Rows from block 5 of the text decoder, named by matrix and row number. Rows with one number belong to one neuron. Each number is 500 + 25 x the weight over its row's rms, rounded and kept within 0 to 999. All counts start at 0. Numbers have three digits each. After the name is the row's rms in percent of the matrix's.
# fc1: MLP up (decoder.blocks.5.mlp.fc1.weight, 1536x256), inputs 0-127
# fc2: MLP down (decoder.blocks.5.mlp.fc2.weight, 256x1536, transposed), outputs 0-127
fc1.478 093:511511503462496444496560466507463490509459535494530502494497515496567509511525486511486505493486536491497523492514501498524501535500489486473462491494519481508442487522509519501475482483482517526538524535526479476521488540507545490526517514510506466533488508492535515523494499552506499486486535491512481470522499498492456512484473530429491508513500514440488469543508508481531513492506
fc2.478 092:505464539459489520498490511451540472538427497496522506509513512516468497498488520507502514527516521483504456501519472456510494527500548483511503541492486490493521481520549491450504440503519550495484481517501571497506474500482505515546539513505467505505520506510493510489527511474528509503505508505487498494492479485485477546522482531467494515510510515473473435518519520519492511461539
fc1.479 079:538517514485511486479501508559480520507500515496502484543490532469535489486525523487498460468505502458466530568472515499512500564475454498516488483496469473516517503500554460504499455510531475477511486526472544492510543496484499471486503489503502477511504490540467501523485498532493510509530497488507495542483493489522487473492463493464476535474480523526535525496516479466500498494513
fc2.479 077:517463485544516465530515464504539479487467562475540475474499511478463501475551489496497491491517515528514476489495463517482471506468458530520535500497497482473508502510524490496515434483537520475516452441533452516468493511504559518541469503508501531482529509481479490460520476491522511482477499527521501535488488485537498473472485460505502509470513462526500491475539496507493500481558
fc1.480 111:519480462501479537526504522506511480506493499522509492519497486521485531493463447565529453487475495493546510528485496497522526453512536476536541507483486498537470551489484493501487539480505513496502534486499496536440492524473507521518496504482506523457500463484513489516482488512553507471518476450517474490510510500536542488517509508539515558477513459514492465494527530496474524513448
fc2.480 101:508469474512479457482535527523475520528516482506516490543516451519534515488530583500450468527516482502463469486539511502493544458534512493510474521520508505452504514439507534447501485494484498518478469463503489496525513489501501489526515492502517497510560509523496497483459451484501522473488497517490498530490543507510501458520500492488438525535469515509549544487519508531509447461486
fc1.482 114:535484473521457515485490479552485549511522532507441475507457509488438440508507469497576469491502502522487523480528515533499482510476477500505558519513492457527477476492479485548550482476469504501514522508511472490502499495472501506484500520446466551511551501533503482481493501486506516492471504499515467529480505486503481500513478538485492507494489548465505462483485528490463486547492
fc2.482 121:497460519499507487503499481513478503504567510512439450496460513540479507501477508511508510495501526514502496493519519522527504497480515481512488527470506523514463485492488537525524484495478479467514531501464501446533497500510483528524481544503552523471544464543536474476485417457509522540503510493485506538495443500524530473464527508560526493495534475507517483453511483519521450529513
fc1.483 109:518482487532496511506516541477510491506429486470540530462545541511540485497493480523481520502499502522493469510519517512507514474496504528496529490501541486477499523503500518515453534499506471500489473530494527509482516493485502472517505484523497453453482495481518493511495534508514491478451451440497466482504492467491501521497521488524482491556489514462468526501466491537497517447497
fc2.483 105:471562504516492516497518465546549483527451481528466517490500434523510494450464525543465487462497440489486519505509462495503478474459475504501476470511502501489469468479499533517485506430497479483448469466518524498507469523499481499536488488532524512473501481477477500479452472489494453497492499485512474455485512458532474529490525507501511517496462508512520503496520507515492475498520
fc1.484 086:512491489481471491469499508519442542499456532451469498524501526488500492490560481501497498508474459489517531515510505529524444508465513488499515498526501491466490473549518477506533513471502514481525478471489517509427452500467502471563533481520501467488508500528507497538518475486500484515501491469485537487484524502509452470495508527540461529509526516468436487494485482465511471469512
fc2.484 084:534468460518499475505502497457499531522498517503481498522531501483514529483499454512507539530547542442516520514540501490481471531471479495524475504453519457519517508441507511473486479501487501496506439544526489540507495533488494507466429521533493529449495465496537477487491522482501531531506487486500483486477482527494501463527541485511530517534528501484515526507509500497527509506463
fc1.485 108:535524466505462512470497507463485484500523515519500533519538492495494478532527520506456479489490494580498526500518498465484510485499528495515548479523462471523469501477485506522492489469520485465524504497510505475463498513477517509477516525489497519541481485505486478523486504477498460529561479474551482489501517486525469469492481477501499513500496501493464494515500550436472535491526
fc2.485 103:460526488500531508490496520503485474514500510508480503538538511508545537485448538523520486521492514494527496504537497525550476503539467510481511519471502488467484521496530516498469514493515501538442457499523450535512495549481492515519491467482504526479522510510457442486479515494434521515471504505494481521490492464522524504453475530535497533455488434502511497500523492485517502477510
fc1.486 087:473487436491482488469510472483473508480546474444503519472447503493510454496530483481513524507540533522509519514501523524528470494508513496491486522517519527496494494506507494463512486528506489478533469508472500415513568476489469449517509459509480518467501494519507531527484487521465477518481501481535533512532556466517509463511474494496489500526477469492519525484475524464508510531469
fc2.486 080:513510480487511533512478511523537523465493458506533491489508496543510465483499518491464499507466537464479465525478513478477486486473503482459526492548490468512541476493496474533543488507522533455538466539487493508506457522489514504484510466516522482476535520528490486512468509505514500478465505528504468548494500529525511483492471495506481514538538524541453475504512523500518504498502
fc1.487 101:498470494532489517494496506454486492465538500466500503474531494511456549518529523481535495458489509478485502505526514494503499490442546439522484528482502476502516480490521462492481505516494485499493497531475491534475463495500480534466494508468527487532454507522515484492516474507510521494453445522462514492451504546506488544496528478497507511503509468514498500495550509519552520480482
fc2.487 097:523495546517487497504499506526513508508513519482550488542544470519497488499508494516515495491536563497471491518527498476515521493484503525524534480488494521487507456481532505527430499488474519495466505526502459526492455504461472531481445482523493496493522504529501520482507490480520489495518499521515511461492473481473472452504518466492480454511521475469511515489513499514518543507518
fc1.488 130:496475504483464485494544447541490489524550519544477503508449487494490494490486464445532509510491497512532502474539497528473509498511452490507479500520464495525497524489483513496493485513499500498504534515541470517519509506481518487513486487492462515508504497542538451499485482491453524487519548531548518494487479536561535499532517539481498518520510502485507502488494540499516469507495
fc2.488 144:497501486529517493481501482529497479510515521474473472491460467518492501478485465499446498500525467517481538530555496483500473474462528495523434528529504502502477498523480503526520483495486524537513497466509489477499491509492467488523502516487499498446498504461493489475524488547477521501486511498519540493472558513561495480510499460528471528547501440514544532482509488521494437486525
fc1.489 109:486559454507453519500449509468568483473479461523522511481527465481519464478465481473518490464458496549514508442478470507499477480528504475503467485521496454546492507503472518501458541509542507494518497517509473483496547521458485476526453458482566488467507485483513494540491482485510446462519485517542504497521514509492449491514504527491564487525528544521455483508513464477496524499513
fc2.489 108:507508441459471525526540471520526490498476530491490503522550501521507475483461489470483484506498518528501487472476470501522512504503504511537500510527498504479506520460475523488466496450498460455445443486539481507526464499486543566453469490476483487477484503498497485501491501482487492501488489525507532467495505459482480531480475521486484527478506481500522499514474507510519512499512
fc1.490 085:484449524498468494516514485499482502480491516486460484514468516469486484510496511499551494512474480482484545483511508512461505511531489523508519480536523452523498486516470483490527528464449465497523481505470519529522491486474517445498502492483566514507473519490515499479523490499504506473516479482536512499514490462541512498525498483531514491522467489460505476500489507506460411532511
fc2.490 097:514479496531504500527507522546568478533526518481510488493497466495497519446504487527482513518497524490459537499466511533523477498524522495520519522501516486453485479503482504433498505510482487527520477546496550502519495463519532535473511495490465446506509519460531515527501499535454524458490500536477537517504529498488511515524534503516492466487504492435540535529488484485518471494490
fc1.491 088:490487505468513445506516514503509474477542485515518506530489490490523496500495517511507483503506468521499550467466482528482517547443526512491529499516506468511473551510483467520487484504510471481514441517449511473498492530511486495517507503490487473527512551535519500507471501478483472532519451471515437517479520500518472497502540475510500529533450465487510487499506530515541460482463
fc2.491 087:491482468457532484530464528475473490479513552526503471505478511481492504512473455450480538499502535491576508522473501472514502531485523456563492510527499507513495514494541481506523510505518488478518508536493544442524523466467519498518538494511528492475464480528533496480494508472479531519516452503539535465483498503527528526500507517489479477465488483497490515493470513548472502498501
fc1.492 084:513484499505478475500499544542517475540473509472480509520487495450472522505474458521496524510458455502499485481517496526509476550449510483532473515556517482525474517527517494482528499490523495517527525510479508515451539470538477504497502469524517433518541491482491533462534487498483470553522481505502489524538500490477502528548478485460503525486522445494497497514484554512523468509526
fc2.492 086:505507507455496446549517521515499503560465509499479500529480492514489506554505472544495509478502520493519499533498498550468502502493476474452467504494496455499470520505500532505477496473511544501517521485457499495520521503442508517499521466508504476535487546472560504471464498520472485539506493490531533488478464463521493463524470551544515502506509513528514474512456509491503503454502
fc1.493 083:535531469536466506515539466456468505479507481452509504494493548472475446535526510488498506538439449511516529514493519483547521510475491493503481498539512525489481527513501493478468516494526476529491511457511504520502500520513467525462502491490449506453543533470501427505503528541509481536529500513511496535545501484500546527539502523484475506512504491450474497550503488502501485529501
fc2.493 089:494536472495470465474510521518524506493532504478472505474508500502486475512518511514482537521505555527501505492487493503497537505528518487506453487493531515507560540506505494535458517495465482501497518490540531492477498514497513539516520501510511504483532516524488446476477494461463507512526452467493505481483513446520504445480424496524474509493491487502488512507474472466459478510494
fc1.494 084:495511466512495486507502460476472525499457532511506502523508511499456506540491490504498544435489462497508547466502493500470476453503492494528539507522515514493465512542515473545462503475528532529509535481492471462497490492521506481487517498493499513529507486555538472560507516531512504496462501535514467474506473501516544517492517465492472522488493486488537503538505484536517524500499
fc2.494 088:517517501519481488565445536471501496527477453544526480526533471478534512482472489506509500515521496487543464494462476481493523488460560534504503462478506475489525476505490453455485486487476483548500536514543487470478502489486485520422496452523486522548492505489462491528507470485511482533519528542477515461537507514512491509457523456509507497472542518505515503495469515511532518502520
fc1.495 099:497500534493525511539468532458504510444506485532475492494505550486488524534512532497507449498458506496538499502508522507526523509524483493544547472493489456479468500528453428508516523523536520507501518471509488498510525454512493492493511511491499468463440479513534509514498475496475486504485527495506505504525510502505496516474519477524515473542521526502498526490520491506465495531471
fc2.495 094:489483522484480522517486507502502542524502484465487494521487501490461461522480516518518456490534523499494475507521463460487541498509498481494524498446505484518538550510503448474509502511508534483497467537510444498458474458492467486483508536498496498504477488506461458502534492506463531505513509497490486471482476513487538487566512482500452526510478550467449510475514487502487537451503
fc1.496 080:471488516490470462546499504506502550478503546459502559487493476517499496494512504480540479473498478531518481516484462464495487484449527494475483517515492511555464509528504526539515551471503518550489525496508473446485531527488510489545522511484493515532484501498474507518520486536476474510468481509491488541517483486525484547518508506524488489478495464535551512530498487466518525476462
fc2.496 083:505511544527527526502473521520485487515517511504499469485547497502528517541484526547531501504503520503522502487501512507479480544514497486483491485493515510564515494497512518516458573510508461441466508517534484547495530522491478469516504518496543524507519534504550540465459480466511527498501502497467514523486495455500513504503496475516545510488460494524535528528545521506507496506508
fc1.497 083:494467496500550458485531486494498507550514518519567531518494535492501455530505509523519467492488522506482531521478551533517490525485488510557493496502484448499491473509490513510501531499474518504543481497535487459506495535477470485476543505511480529552470489518482486512439494480513492510470530523517510528477559485497441497503493502486510507487524495446526522546469484472478496504484
fc2.497 075:505542492502533550506499481500447503484498507492475510524487508522479480446547513490480471506489542485488480504526458452559522452475512473540500514486493514482493469456508508516428527549485494497482520492465487540511497538532506467473462525538472502511514516491527454485496485511508515504553493504485452488505458521504509493477470505470531483503483494487533472492527482491482473478507
fc1.498 090:532548435526478496468476512497512498474499487494495505539491520491483432512514486492468488473513525477521493512459517512473473517508519505455505521525499462496459490450512515518480491488489497554517493506515545526473529468527537525556481465522488548496579502509513495522531489521482477491518489502505508521504522515507499503525518471486484507540525454500444517522495523484517490511481
fc2.498 084:496484532487517477482495514528478470540538517558491535540497513503520507455499490541498469512517488473491496447477501465500518540513520487530513464484540509505481516487473530501549504485539489476476537492465448493502531531479527483470513488488488486498483529483530458483499513509505501520527514501485515531492506532517447497496472491519491495475530506502497505509509516515526497520521
fc1.500 100:531509522526487455512519498536489483482501504429501510516501489477496547556516452518504495523491504483512538493499445494505484483488520494536493510510493453533465525496498477475514506483509472507496467493491524489520486445530520491471536508516494503495507488485459540532527526531500483530481449545513515531562531449544520473531544480478495527499499501472470460507489511486497555499475
fc2.500 099:468513485513497527480526479496489499482504492496494514533508486516495484555495491486460491503512539506486516497520457481464495496520581482488486511479509487488501519508525493440548482497458521503502453520506449515478456469549483505485499485576495526519501524481511486543469489498462513470510497521482502475495508514516497476503480490498482492493555457518519480511486515536508518479513
fc1.501 090:478521496510532491484502501516483505486473480496508494469502517494535532523520501507513570483509532478496471536519475475502467485494588508502484519475540532467525482511533509511500503528533455518486476528480527543511512464531523498504462494496554506535495511476507529486467483486501513494454493545510539509516457533493448465479534496511530516490559480526491543477515505481528530528461
fc2.501 094:450489499499539537497509482513497465516527507502513497496492483530478513525469500509488530482523509525519477472497456482518501491561537491488544503481509488500502475486528505494522469441463518539479482535509449544486493543485505528484511501509512542464535552477469514523502503506507496493495492492511513504522490504467494484529512482542498494505527502530521464457530519551465508479525
fc1.502 096:487496525517565457503472532481462544461488536479496497501486519502489525486539534463484489497504499473476483481483477501486495495529506505512506470502503496445512502498537487501492563485500490535512474470502474459462529472546429497520528536528455511507454501500523566488493467461493546506443512464482505535532525527486527522553522487516481489498451496467512528514476471526472501524516
fc2.502 092:484491528523515478511504540509478501474504489521538505471539501538531501464485506502491517451483526515502465540501490530500497527528483495526486528476471452469556569488518483514492489487516497532474487488476498524543528518521498519511486479510499470491445501514494483458541487506497514485493534548478526459446526475492465478503507516499460501482451517509559486502539508533497541521543
fc1.503 102:503468459511503507501492446533486517496496524488497525489491486501453519522521507511466539445484461484497555476538470495462491512496458503483451511524481480475496481515494539478563507482500473468493510512503490469492492468545503469495502503506545458495502513519486506482469505501489469493520495501491471516523536490504452540454541512439544494515517533516509492503525509465523505521512
fc2.503 099:523493511480503472502519543503535489501515561522511464481529520519547498527465499459477506510505507512484469525500516494543521488517497486503495483565526517456516467475512540504528481537570491508495470539464510520526509527507535516510465504517492508498511512491506490497483497493487513493478512487506442485483486439461494483501477499475505483536516518506528507535522486472482489474465
fc1.504 103:536466469443512504498509500454486503463505505481517486473480515481522558525507473539519501470498477530481479548480527508518512484474488480486471502497480482492481496481506526506514462511477489545482481504522490518501513458542525497488497487520478495510480467471506512528481474521489523533431479514493492519547518482477466527507553476491505523483484482490491546473505479505484518518525
fc2.504 097:472510472465514496484477509504493493522503488476473517477493453540508520515465512479478496519541568497480461517483463457479515456500476505508500496450531468527534516498491532519542461493513482517475548512527502512493466495509501525511478471495514512475480521545521530488488544505472508441495496511512476445518444479493518502535526512505511530507475491528545524470520489542491524512494
fc1.505 128:470508462511496508475489521530497510518526502542533531533484504510510525454494503489501469472501508528521468496512478562469462500518462514515487505500495502518516521494502460487482533496500507512488512441550546503495481571465513466503446496507473518467526498480506484482528489506486493475543516468555524516491513496525516473537524505512510504522505488521503502530499506495471469511521
fc2.505 131:546537473504496462468526542512497498504505544491504505499509484521515502478556494479460497474491501497509518501485491484468472453505496483498490514520487529502502529470511554463527478523509522515513498521543461484507504542499508494535473493523467498491519537482480476543467493499447512467505537514500497504477544504508517493527447510488487499496544477505494541522517467487537455470547
fc1.506 104:529519522513499518481495517481508545445509497461503473500458498502471548551559494515496463448511509459479510495490525515507513501498500480502522486481504490470495466506530465522540536516507508505512510520497484487491527438478454462504505491490502526459493543503484516491508467521518522514469450502500468515548546496480437525502515506537503524467528522480510518500505497497505528521451
fc2.506 101:433504460518506480474530479551525489511509530514492513514492488540451514508457509501477485527518516534499520538540466493504513476509485479494519443486508503538478539504527501493512510511511501551461510509503502512469509525499497554501496495479511525508513514463467480475505453496471498475513481517535512486494459529496538498518506514437500487502528499486567487463518486498501498497523
fc1.507 090:515503485507476520505487504486489471478511556487530520534471494509474481471455461545495455467484476510532483490502494516500488523481477500501528516521547463530473511493500501527466469501527481524511528505489500518462498506506468471490493499516459478522520455543470556503537533495550500522499504525514475522517490509499493487522557499473529511511463479492513508484478532523508521501500
fc2.507 085:471534513508503485514513484537473515481516527481484503468479516527477539525528515472467457524488481536514481501485463535515523475543480507498550465501543498510501479482476450504516563517499488442488485500542514509507552476486506506519478505474506495469507481470495447548514481499534466477537533490475523497499517500485504476435494552487515490530470563507505525465511540497502544533504
fc1.508 092:499513514488523458532490497496509480494475497484517489463513529486530520511505530522491496446503524510505486503508516528491519476469520521493469531519496484517483436529544507477516520511470505552492498511484518524505489512505504544497505501516468476557461480484508515489500497499514488517500489537541461490525481465471523507447471480484508454488517527515481527526479545526485500478434
fc2.508 089:502492472534540527506513459473503495499542499519471483464498490542484441496500480510459509533548544511458452509503529510474502500510501484492518500458559442510512496459526526496483498506495481497491514521506498550485456475496497499507526458509507478538519502491455495496496519514493461473498515520495524491477458447462536482513495475504481516492537503506491474492520477482509479522508
fc1.509 087:503521507475455466509513497494491514469509494498498524469505512520415507533543514511521501480470463508467539527506447492487487490496516504475481521546527512525524542516518509471548537486524508523555484490585506512457493505487465434496490516498461480515528493503527508488465505515509511486497493501508528498456502512479475497499496497508517490509516506501474490488474520466514501497524
fc2.509 085:535518508487486482519516499514519536466512443467499488526459527483534491511486526527498467502524534472496527490508540490546448448505536471507506477517495499506493531524471469473533515475527517504521506499493470497474483483505506471523488531489524427471509494451456493495501499530490493491494475521547479524505525529544522493558472470519520529452504480518498530546550511490458471477532
fc1.510 102:564480526492494500527520521457505575496516508482525565511522502481490464491489505501531504456473463521508526464520512497514478526486492491523512502515544495480485468531476521476493473481523497478473487484521503437506551490466503511509488531481536486493497524507481502488450520506481492477495539525514493498557490512532469516498473483516528492489512461519522497552475508495474515520534
fc2.510 093:493524484512530482502510504454477553470494491535519495501503493479508568482497527524522489512475494516500538473484482480459530448494480465509512507504487483496494486518541491507465521518495501473450499513510481516553494489574494516406513528479516442473469513500493517458473498508507449472508503482521515508531490495503499463548457529485513494522513515528505505500542458439487488486465
fc1.511 102:486467527520498488509440558473495542467540509463483483513513499486475546537517508485522493506519488467501507489525540510503503524506487495541490499482513504486458522517492482485495494472458490504502514487474480515490464518543532503474478509481450497470485453485449487494510479528510503559479513548542470523504462485495461443503514481539474505498521499508504495482485497495497501503490
fc2.511 094:479520526531506480487504516490515450483513474505496498506542478543490509536473480498495546505464551472511492486490463465526519455513496506467516496473515505503541486500530491519484499524500510475487509450489503520464487530529512568523511517525514430492485505473492481498496469510489512515475493507509494461504426509474471457509514468524503518516490531513544512470482484546468505496517
fc1.512 105:513534500490485490486502486531488517531490480513500532436480491531503506490491470489517523451464487511535481492458528487458469458506473547502501509495481476523512558524521501490496516536495506536509544445524554464491517504466498480503483532482506517479495488501541486521546455507500503483510533539487543507474511526539495485518523500518525546499501471499502449520516504537486464469507
fc2.512 111:484525461492505480475515461506511470491502521467453534501475459522507502471520525460485511488490497482511462498495490490491464452506486530532506481487504488538511506523526498488508494498553496547481495516564492445507516508505507468531529498479458500498481484490508508502507441511491506501534493529465498512454528464534511517527527512453478519481500504513484514472542499473491474494570
fc1.513 082:492517445508483513487469502520486505528530491505496512539500530479515463514507450462537482441537482458467544508536532498519485525494486529525478491521509501467501516521427494479505493475516447504527477488495477487501526493469526471527518519501520536524474514517474497501511527579501540528445495487508486528464509529485505503521523530482495554504451536465451530507474495500476502527473
fc2.513 091:526543508536497516484489519463511478523475542500486491518462465521493523509494483469490513537552506507477526523495478533523509530550471529464489490492497508464512514526476517476531496473530502502507490477503487493524490565500492470486465529537456450547484486503490503507487525515503541490519457510496534480496499521515512453513488497510498458511520507510447522497480460492485507494532
fc1.514 098:489473529523549493531514526534533543485486475503500480502534511535496510516513456473480540512478519482449477510534467495512492490532499493477506532493500471476502484477501466470500528562462507496493462486479539504508512510525482513526563515534475502506467525504556522539504491490518527524493480519522539493505487503476513473488471480502496514465496503509485505505496472523496528504471
fc2.514 095:484509520496503496474470526532504482494485515560506464488515533529508480480442501482483524492543566477527475477537501464462496474497460496495516481493499503483492494473520521504519520456511555501490509487466453534505481447543520514506517508551494519529481513483503509486463521527511478466495509519455492496531465482507481503519509516477521500500534483481529512491522518489504515463541
fc1.515 096:482536525514529504499513518487523517464460449493492512512469558465514514485519483486529500544505481506552505542500536465497438508496475517504565533489517518497461497500524451523502484488499466533529444457504508465464509537542542505522476496471503516534506464475516526518523517521510497515485502530497507508525489536498489504507540520531507512516505517497490518493503497562485520463501
fc2.515 090:456554479502508533471498557508537492510519535532514519518502473524495504501537515545503530503510496541516487517580515476465539497502508472465518485451504505508528459459477492497513543522538502523467485503488511529437448498505489545517491487482513466511519522485481486492480525494497496501488512508469514475475498525477484482499493491504520476530517480485493498484547450490463441494520
fc1.516 099:500482489499502500485510457506498495467463515486559472493486553529515549519481479516455503516519473503477491511491502482537492512474540512501484519496451522456493503472564534492475492545454483514498475500508560512481504502569501508507567497523488497485494497483518535525505513474495536510508489487495521481525474471455531553510509535499479502477498528484511475523472482541584522460517
fc2.516 096:485483521492526501487481492517537477496497519504480514510483491530498522493476496508509497493530569465501467530467499445495524520494494485495505474490503499497509483484536520486497458550509536520446469450499512531529513502481508519502511503549524499509567552534533541483485519492509459499468503540476532450513506523518490492486456462493473477509530481512515496553494471547491534520538
fc1.518 103:472491525509544485493499524501500471446515460447550503452561516500528531509481491520480472520530499466477500506503479501532524460519513473496484557472498491517527438478506514544546516569483558524491483515440530518468473500530504532479491494508509462487487496539482486477514534497564527497444539514454532500501489517479494519493521482515498474475503518507530523479536506537525517514478
fc2.518 098:489511507538510500497508507520538504487511523531508466477496465507485525489458520487472526531481524509479493532512499479506513460493535487484484510477509491534514498490516499492501484466499521485438455473510453526529492526494519543515516490505516489498539541548495519481496528479539520514516482501460505487472455487475506449492507469493513453514481546491541484472506544549470493484514
fc1.519 088:505481522546518519451500519501532522475469493489499462484515526532507517473539475497492501492492477502482513546543461574482499505528522470505463527536495485461492484512538493514536478511464494523474499491470516507488458488502497536493527513496513511523481508512495556514526488468508496473463522495517451481476465555490518527513504487478491544469539501504510505552519471495484475490507
fc2.519 090:487521468499504511512487501483511502488498484523455515519459471500480520497476485536526471525500513483493484534498532461505518502516505506493461440504493470467533490457469467478511503511458529531467492481512480525519465511501486539456474507529467491461503517516484527438501502493515505511482486508504508540478453501487482483525483477499504500487462481498492479495532515504484490500555
fc1.520 115:476477579522481522538485525496508476511499462511504535523486483500445499488477484512491512505481499484560517545514514483501515530459532512521546499492499499496522556526476481505467494490463531462493529496480503464472509490499524497505507535497476496524536491506478520497517557472500503500498516503443509517504529524529521500493567497529483498529495513492494524480515501524465473500509
fc2.520 111:497518508515540455494502517519543474500546502510534469458521520467499494489508556519467516510499505466492500470487519482515492495487478511516518511488511528504486461522482503469514480506512548501494483482506488499483484481528482492507522482503524447524497488533547514522493494517539477509497562439457504505514484543505494489509454472502474487514496488525448492517467452485486468516491
fc1.521 083:511517492462508444494502502497477527496474481487477537510482486474493511534534486478522509490434492514527544529469542567493501520513451493506507561521476475481509477503512499498505538472471478504529457501460517508465508502502510482516529517504485480513481499472504479520530539537516497495508473515534484511505500517507478514504496472459457495515477496469444473471484495498552496509507
fc2.521 077:490481504484460484510508507476491474500473508498528481560527486517490522546494549465476477527538466500506474505493540527531508512492489515495523473445518491478523486489504482472517471507503482510528478507501499495493489469498513480502478520531540497506447483485498511573470488493493505539514485487526500543504451487533518469506460520502468477522525475521490482527492481516513502513493
fc1.522 083:499531503509508450505498494495492504494501538498474487557527490521517506504480469512528511476462483481534537482487485528507498510521528497484529497507509496508472441511498476507468502473503488483516498502476516487473502503500496485505526571499529496464534483519504497505467491567505472453500517494537508524509531510481519516538518450485506527487480515476463493540479509525517521506501
fc2.522 086:510496505517494487506517504519541524503530487492497495486461478508496483485520522500531522460509455510509541504500462506500480518490517502544507541507539543552460501476492546484496482545514493518542481499486488461516481527533468478444479460483483458511520530461498481539488501509464524479492471468506475504529468569522554511516485452513528490502502528541511458517483492478520493550515
fc1.523 094:523467521463541445468489488471501509500476550496511510496511492488490530522505474491518560487509514520497506501503495517505498506481534520488504494480508479536487509503502518474475509535496486534534539487481522493488497472513477528499539493480485515538501470506539496488516514523544499532498497508534501480526524465470524509501466514491520489503510530504483496558511481505479537512540
fc2.523 092:460502486501515473481560489508493481491503525517489449509516455546508508495516486492524507502534563497529484497480518484514511497493477517503525549515517507546508509505477494518504515499515477496489517511475488475512511499521458527477497519461529450532516499474532487491498450468485483498491526533565574495508496502490526484464470506498519469472514471508474505516509512505494511484509
fc1.525 134:512521466502474475491501513498487504518505530509534524523511482503485465471487497483515465474506489561520497470504441502528511485491458519479506477558474458510469548527462482525431527488558469510496463461576485505468492515483500497498507446511535492482518488497483502546499484539507452489534485488531522539513512428520495450547479484479532532489467514503493481512470509468466531493550
fc2.525 128:492545469492511501494487496513540497500485506499493518499529473528510460457456504503461477499546527536460522468490464492493467476545496522464484479522512468483507489496500494455472472440539454521481500482524469522543506533499505520516488480506505474469434486448472469483466509509495478483496478510476503453488518504461470484491477517517522457460476505573503497506486486482510532492547
fc1.526 102:530484507536497474559521521472472502532480516519483511515487479542504487541503574445489525482512479482503456509516519504512520503492558536499496471496460494469530467487470485526523481451513509521545542515457468478503507499461494472480486514473495520487519486529506459485449493503464459491492504512490524535491513497438493479488511479531499476520530468468498485493491515494529509473518
fc2.526 094:493519501494472510496443486476551466472508485502505538517527493530480540537505491524504541509513518490473446486528491475507494513521575488502494530511521467504493513509445530547532510463445544514471496480472469448514465516492485578508462485492501490530522493470486469473491520482523502494447550488493546475515471513468480466512500477460513506489499462504514472497550495506486513499525
fc1.527 100:493533485521533481496496542511514493489483474462530487499453501458537514449488515448523460478475479497481509496481503522491454512507533535503449517484521479455478525534497484503500482537554496522527461529494473508502510500511551499515511492514482475505513495464515492511522495567524544541550524443526503496531496495503511513514506521493467501521505475499495509520466513496527495443503
fc2.527 101:485478510524511525503466522539576513489495463478504508466534493537504510502513500490505477496492484516483474490471490441542517472502481470518558529446495532467574447475522514505509480474494488499451483517498493503512487492490519507512509534533536462545464524509497508478497473485513535536447528516486478504469477510512490507496487474519479477483511457486515452495483461510503491522507
fc1.528 095:531537519528484495533525479486515490525521480520463498512515457498517478547530498539491499502440505494500460507525529518538535475517524490508501486526513526527512485518486493562488544466504535478529500502438445530531511471510508488524466539444538476465520527525494498482436503500502473467505515476489508500508489514477548464482531466508477500509502494478485520474529493485501480501492
fc2.528 090:514506502484476488502488542504483469482545501480480485520515509564509514505470521511506523490483541515506455455508491471502502500479556483483511520495495520484558510481482444516497467429473518480508499518499484528521409485441443536490509549489481503536577495487442506514493516477509534512470523501494504511491468492481528527505485463512504489510509473523504520458483525519503505533491
fc1.529 099:525534496511548460465435484525503488467441455453522526494502499535523514506481497530502490480513518468525496501473454499508485527470515510495482470471510503471504504493499512434532516536514481568481502507500543498517489502537517531541536518500491506504512492499495502497534483564500542519473484484491510497524478494498505506515529501500491552563512552486497492491427510492472523478451
fc2.529 098:514456449493532493490475469508497518502494518513479515527492512527475544530491476490485470514502556569507536514465504459498465498518483478492493519518495489509534497476538524492523510511480513507482514537489519491493469504542507520490534482516496506501553541510515522495487458462453542509480507487520511440506472484516497492506533506515513529506524509511532474467551489551463493512516
fc1.530 086:529487480497535494526521526490496485533494478535534535501538500497474510484529572513514485533504450540473499448486510520506482517474455510476509480510481458497511486519504492523492513504483507478526524546509459495520486490482499506494483515514541521506470491510473467492503514533500465445490491513483496481540503487486467510477523466484445557472482511499496451534537484463491522512520
fc2.530 081:481458457532500505502537494508504435487521506516512494542476514502486560498493514457492508485509542504542505532517469479452523505501533487524527505496514480460536521513492491470542537516479514542517452513470480522482475488496468509528495493496508497459515505509502532500523446504478522472492493485464533496467468550499516479498523532481490459508517479501545488491537519480484466466520
fc1.531 105:523526536489499491483507466484509488482492507513500534553501436501507519489467479528494472550453497501496532464467472482458489539477515480476480480485517491550480529497497485483497485510497497476487479476512483483506518483537492499486504533500509462514513536472515512524520543522461490480519492513509461500560494530505518507508518511491512507508553486463539489475480515514512521497450
fc2.531 101:502482535498509537555467522521512469471477476505515495460505507483461493514502487539464497498501545441475528489473501462511527529484485460489540513454486514484507508490514527440521487507542561501473526536499493512518466494531449455492479500488479519508458498511502486495465485529508479478473459501467534494519466514477492490464497465523482477520502487505503491517545517514485470515511
fc1.532 085:498475528525513455469519505495539515504493471544513504510507444477510485508496494487515511511460444505509518461459479558480514502475490532541488505498528479522496516515503490466509535462496476531531469480503508437495512507497530495510553489520475511482519466523483492514506493529502498512487531479493516539476527529521454498495469497473509541492510531495477505530455508476490510443467
fc2.532 095:535487465512481528515523506447477489537457512473504501512487463524478463468494529451504477449512484458534463517544501546487459496497492538480514507484493497485480503490490532527472474439471483522503491486479497529491509528479519496521444591500478467481491495504499492416480505539522506520490523488484532476486507517493494488499481512487467478455501505490469475530475513477492450482503
fc1.533 091:488517494529498488507488514471473518492486539474525474500522529490530492514482490484503502488531504530501506517478516479475515491505532482457520478457462465485486512512495471493488552532531481521488484484529472473525535472507528484516499478446458519473499455481495522469510506520490505540504459467473505529474523470490472506505491506497477538540472483472469438503535486448506562517525
fc2.533 087:512523520444514517529470499479484483490473516500506485462482493525505501494452519495496477521499562524532478522500507514501487481463505491516499503518508547551507497495543470502493469511483478526516523483472509437514459533485531509449488486514522487567512530456528518521522502506465525499479497456526473519536507473465509473481483499480475510536503491523504506482449494521486521536512
fc1.534 107:484528480493438501533490472571490501532526530512505514526457506497520514499514473502485489539500535499507491527486508497492483508487476479500500511526533502537497504516481497479491493494522529524488527466525481507488501479494552474551486495499456491519480524522555529511488481506509487513507513571531506470486531539541535512552509542509478534521503488472506463523481495485469503484487
fc2.534 109:551468484447501458503478516483467474515479549521451524566517470523538533536482500509471476493492508559496498480502479501478502491500503462484506505538485506518463495492483553523477480474503531540530499473544485507485525534477536493518476471490484520488522506482487480479521501536504492469535462516535492519506529514519488461489505530480508488536497500486523499493497529517507488466533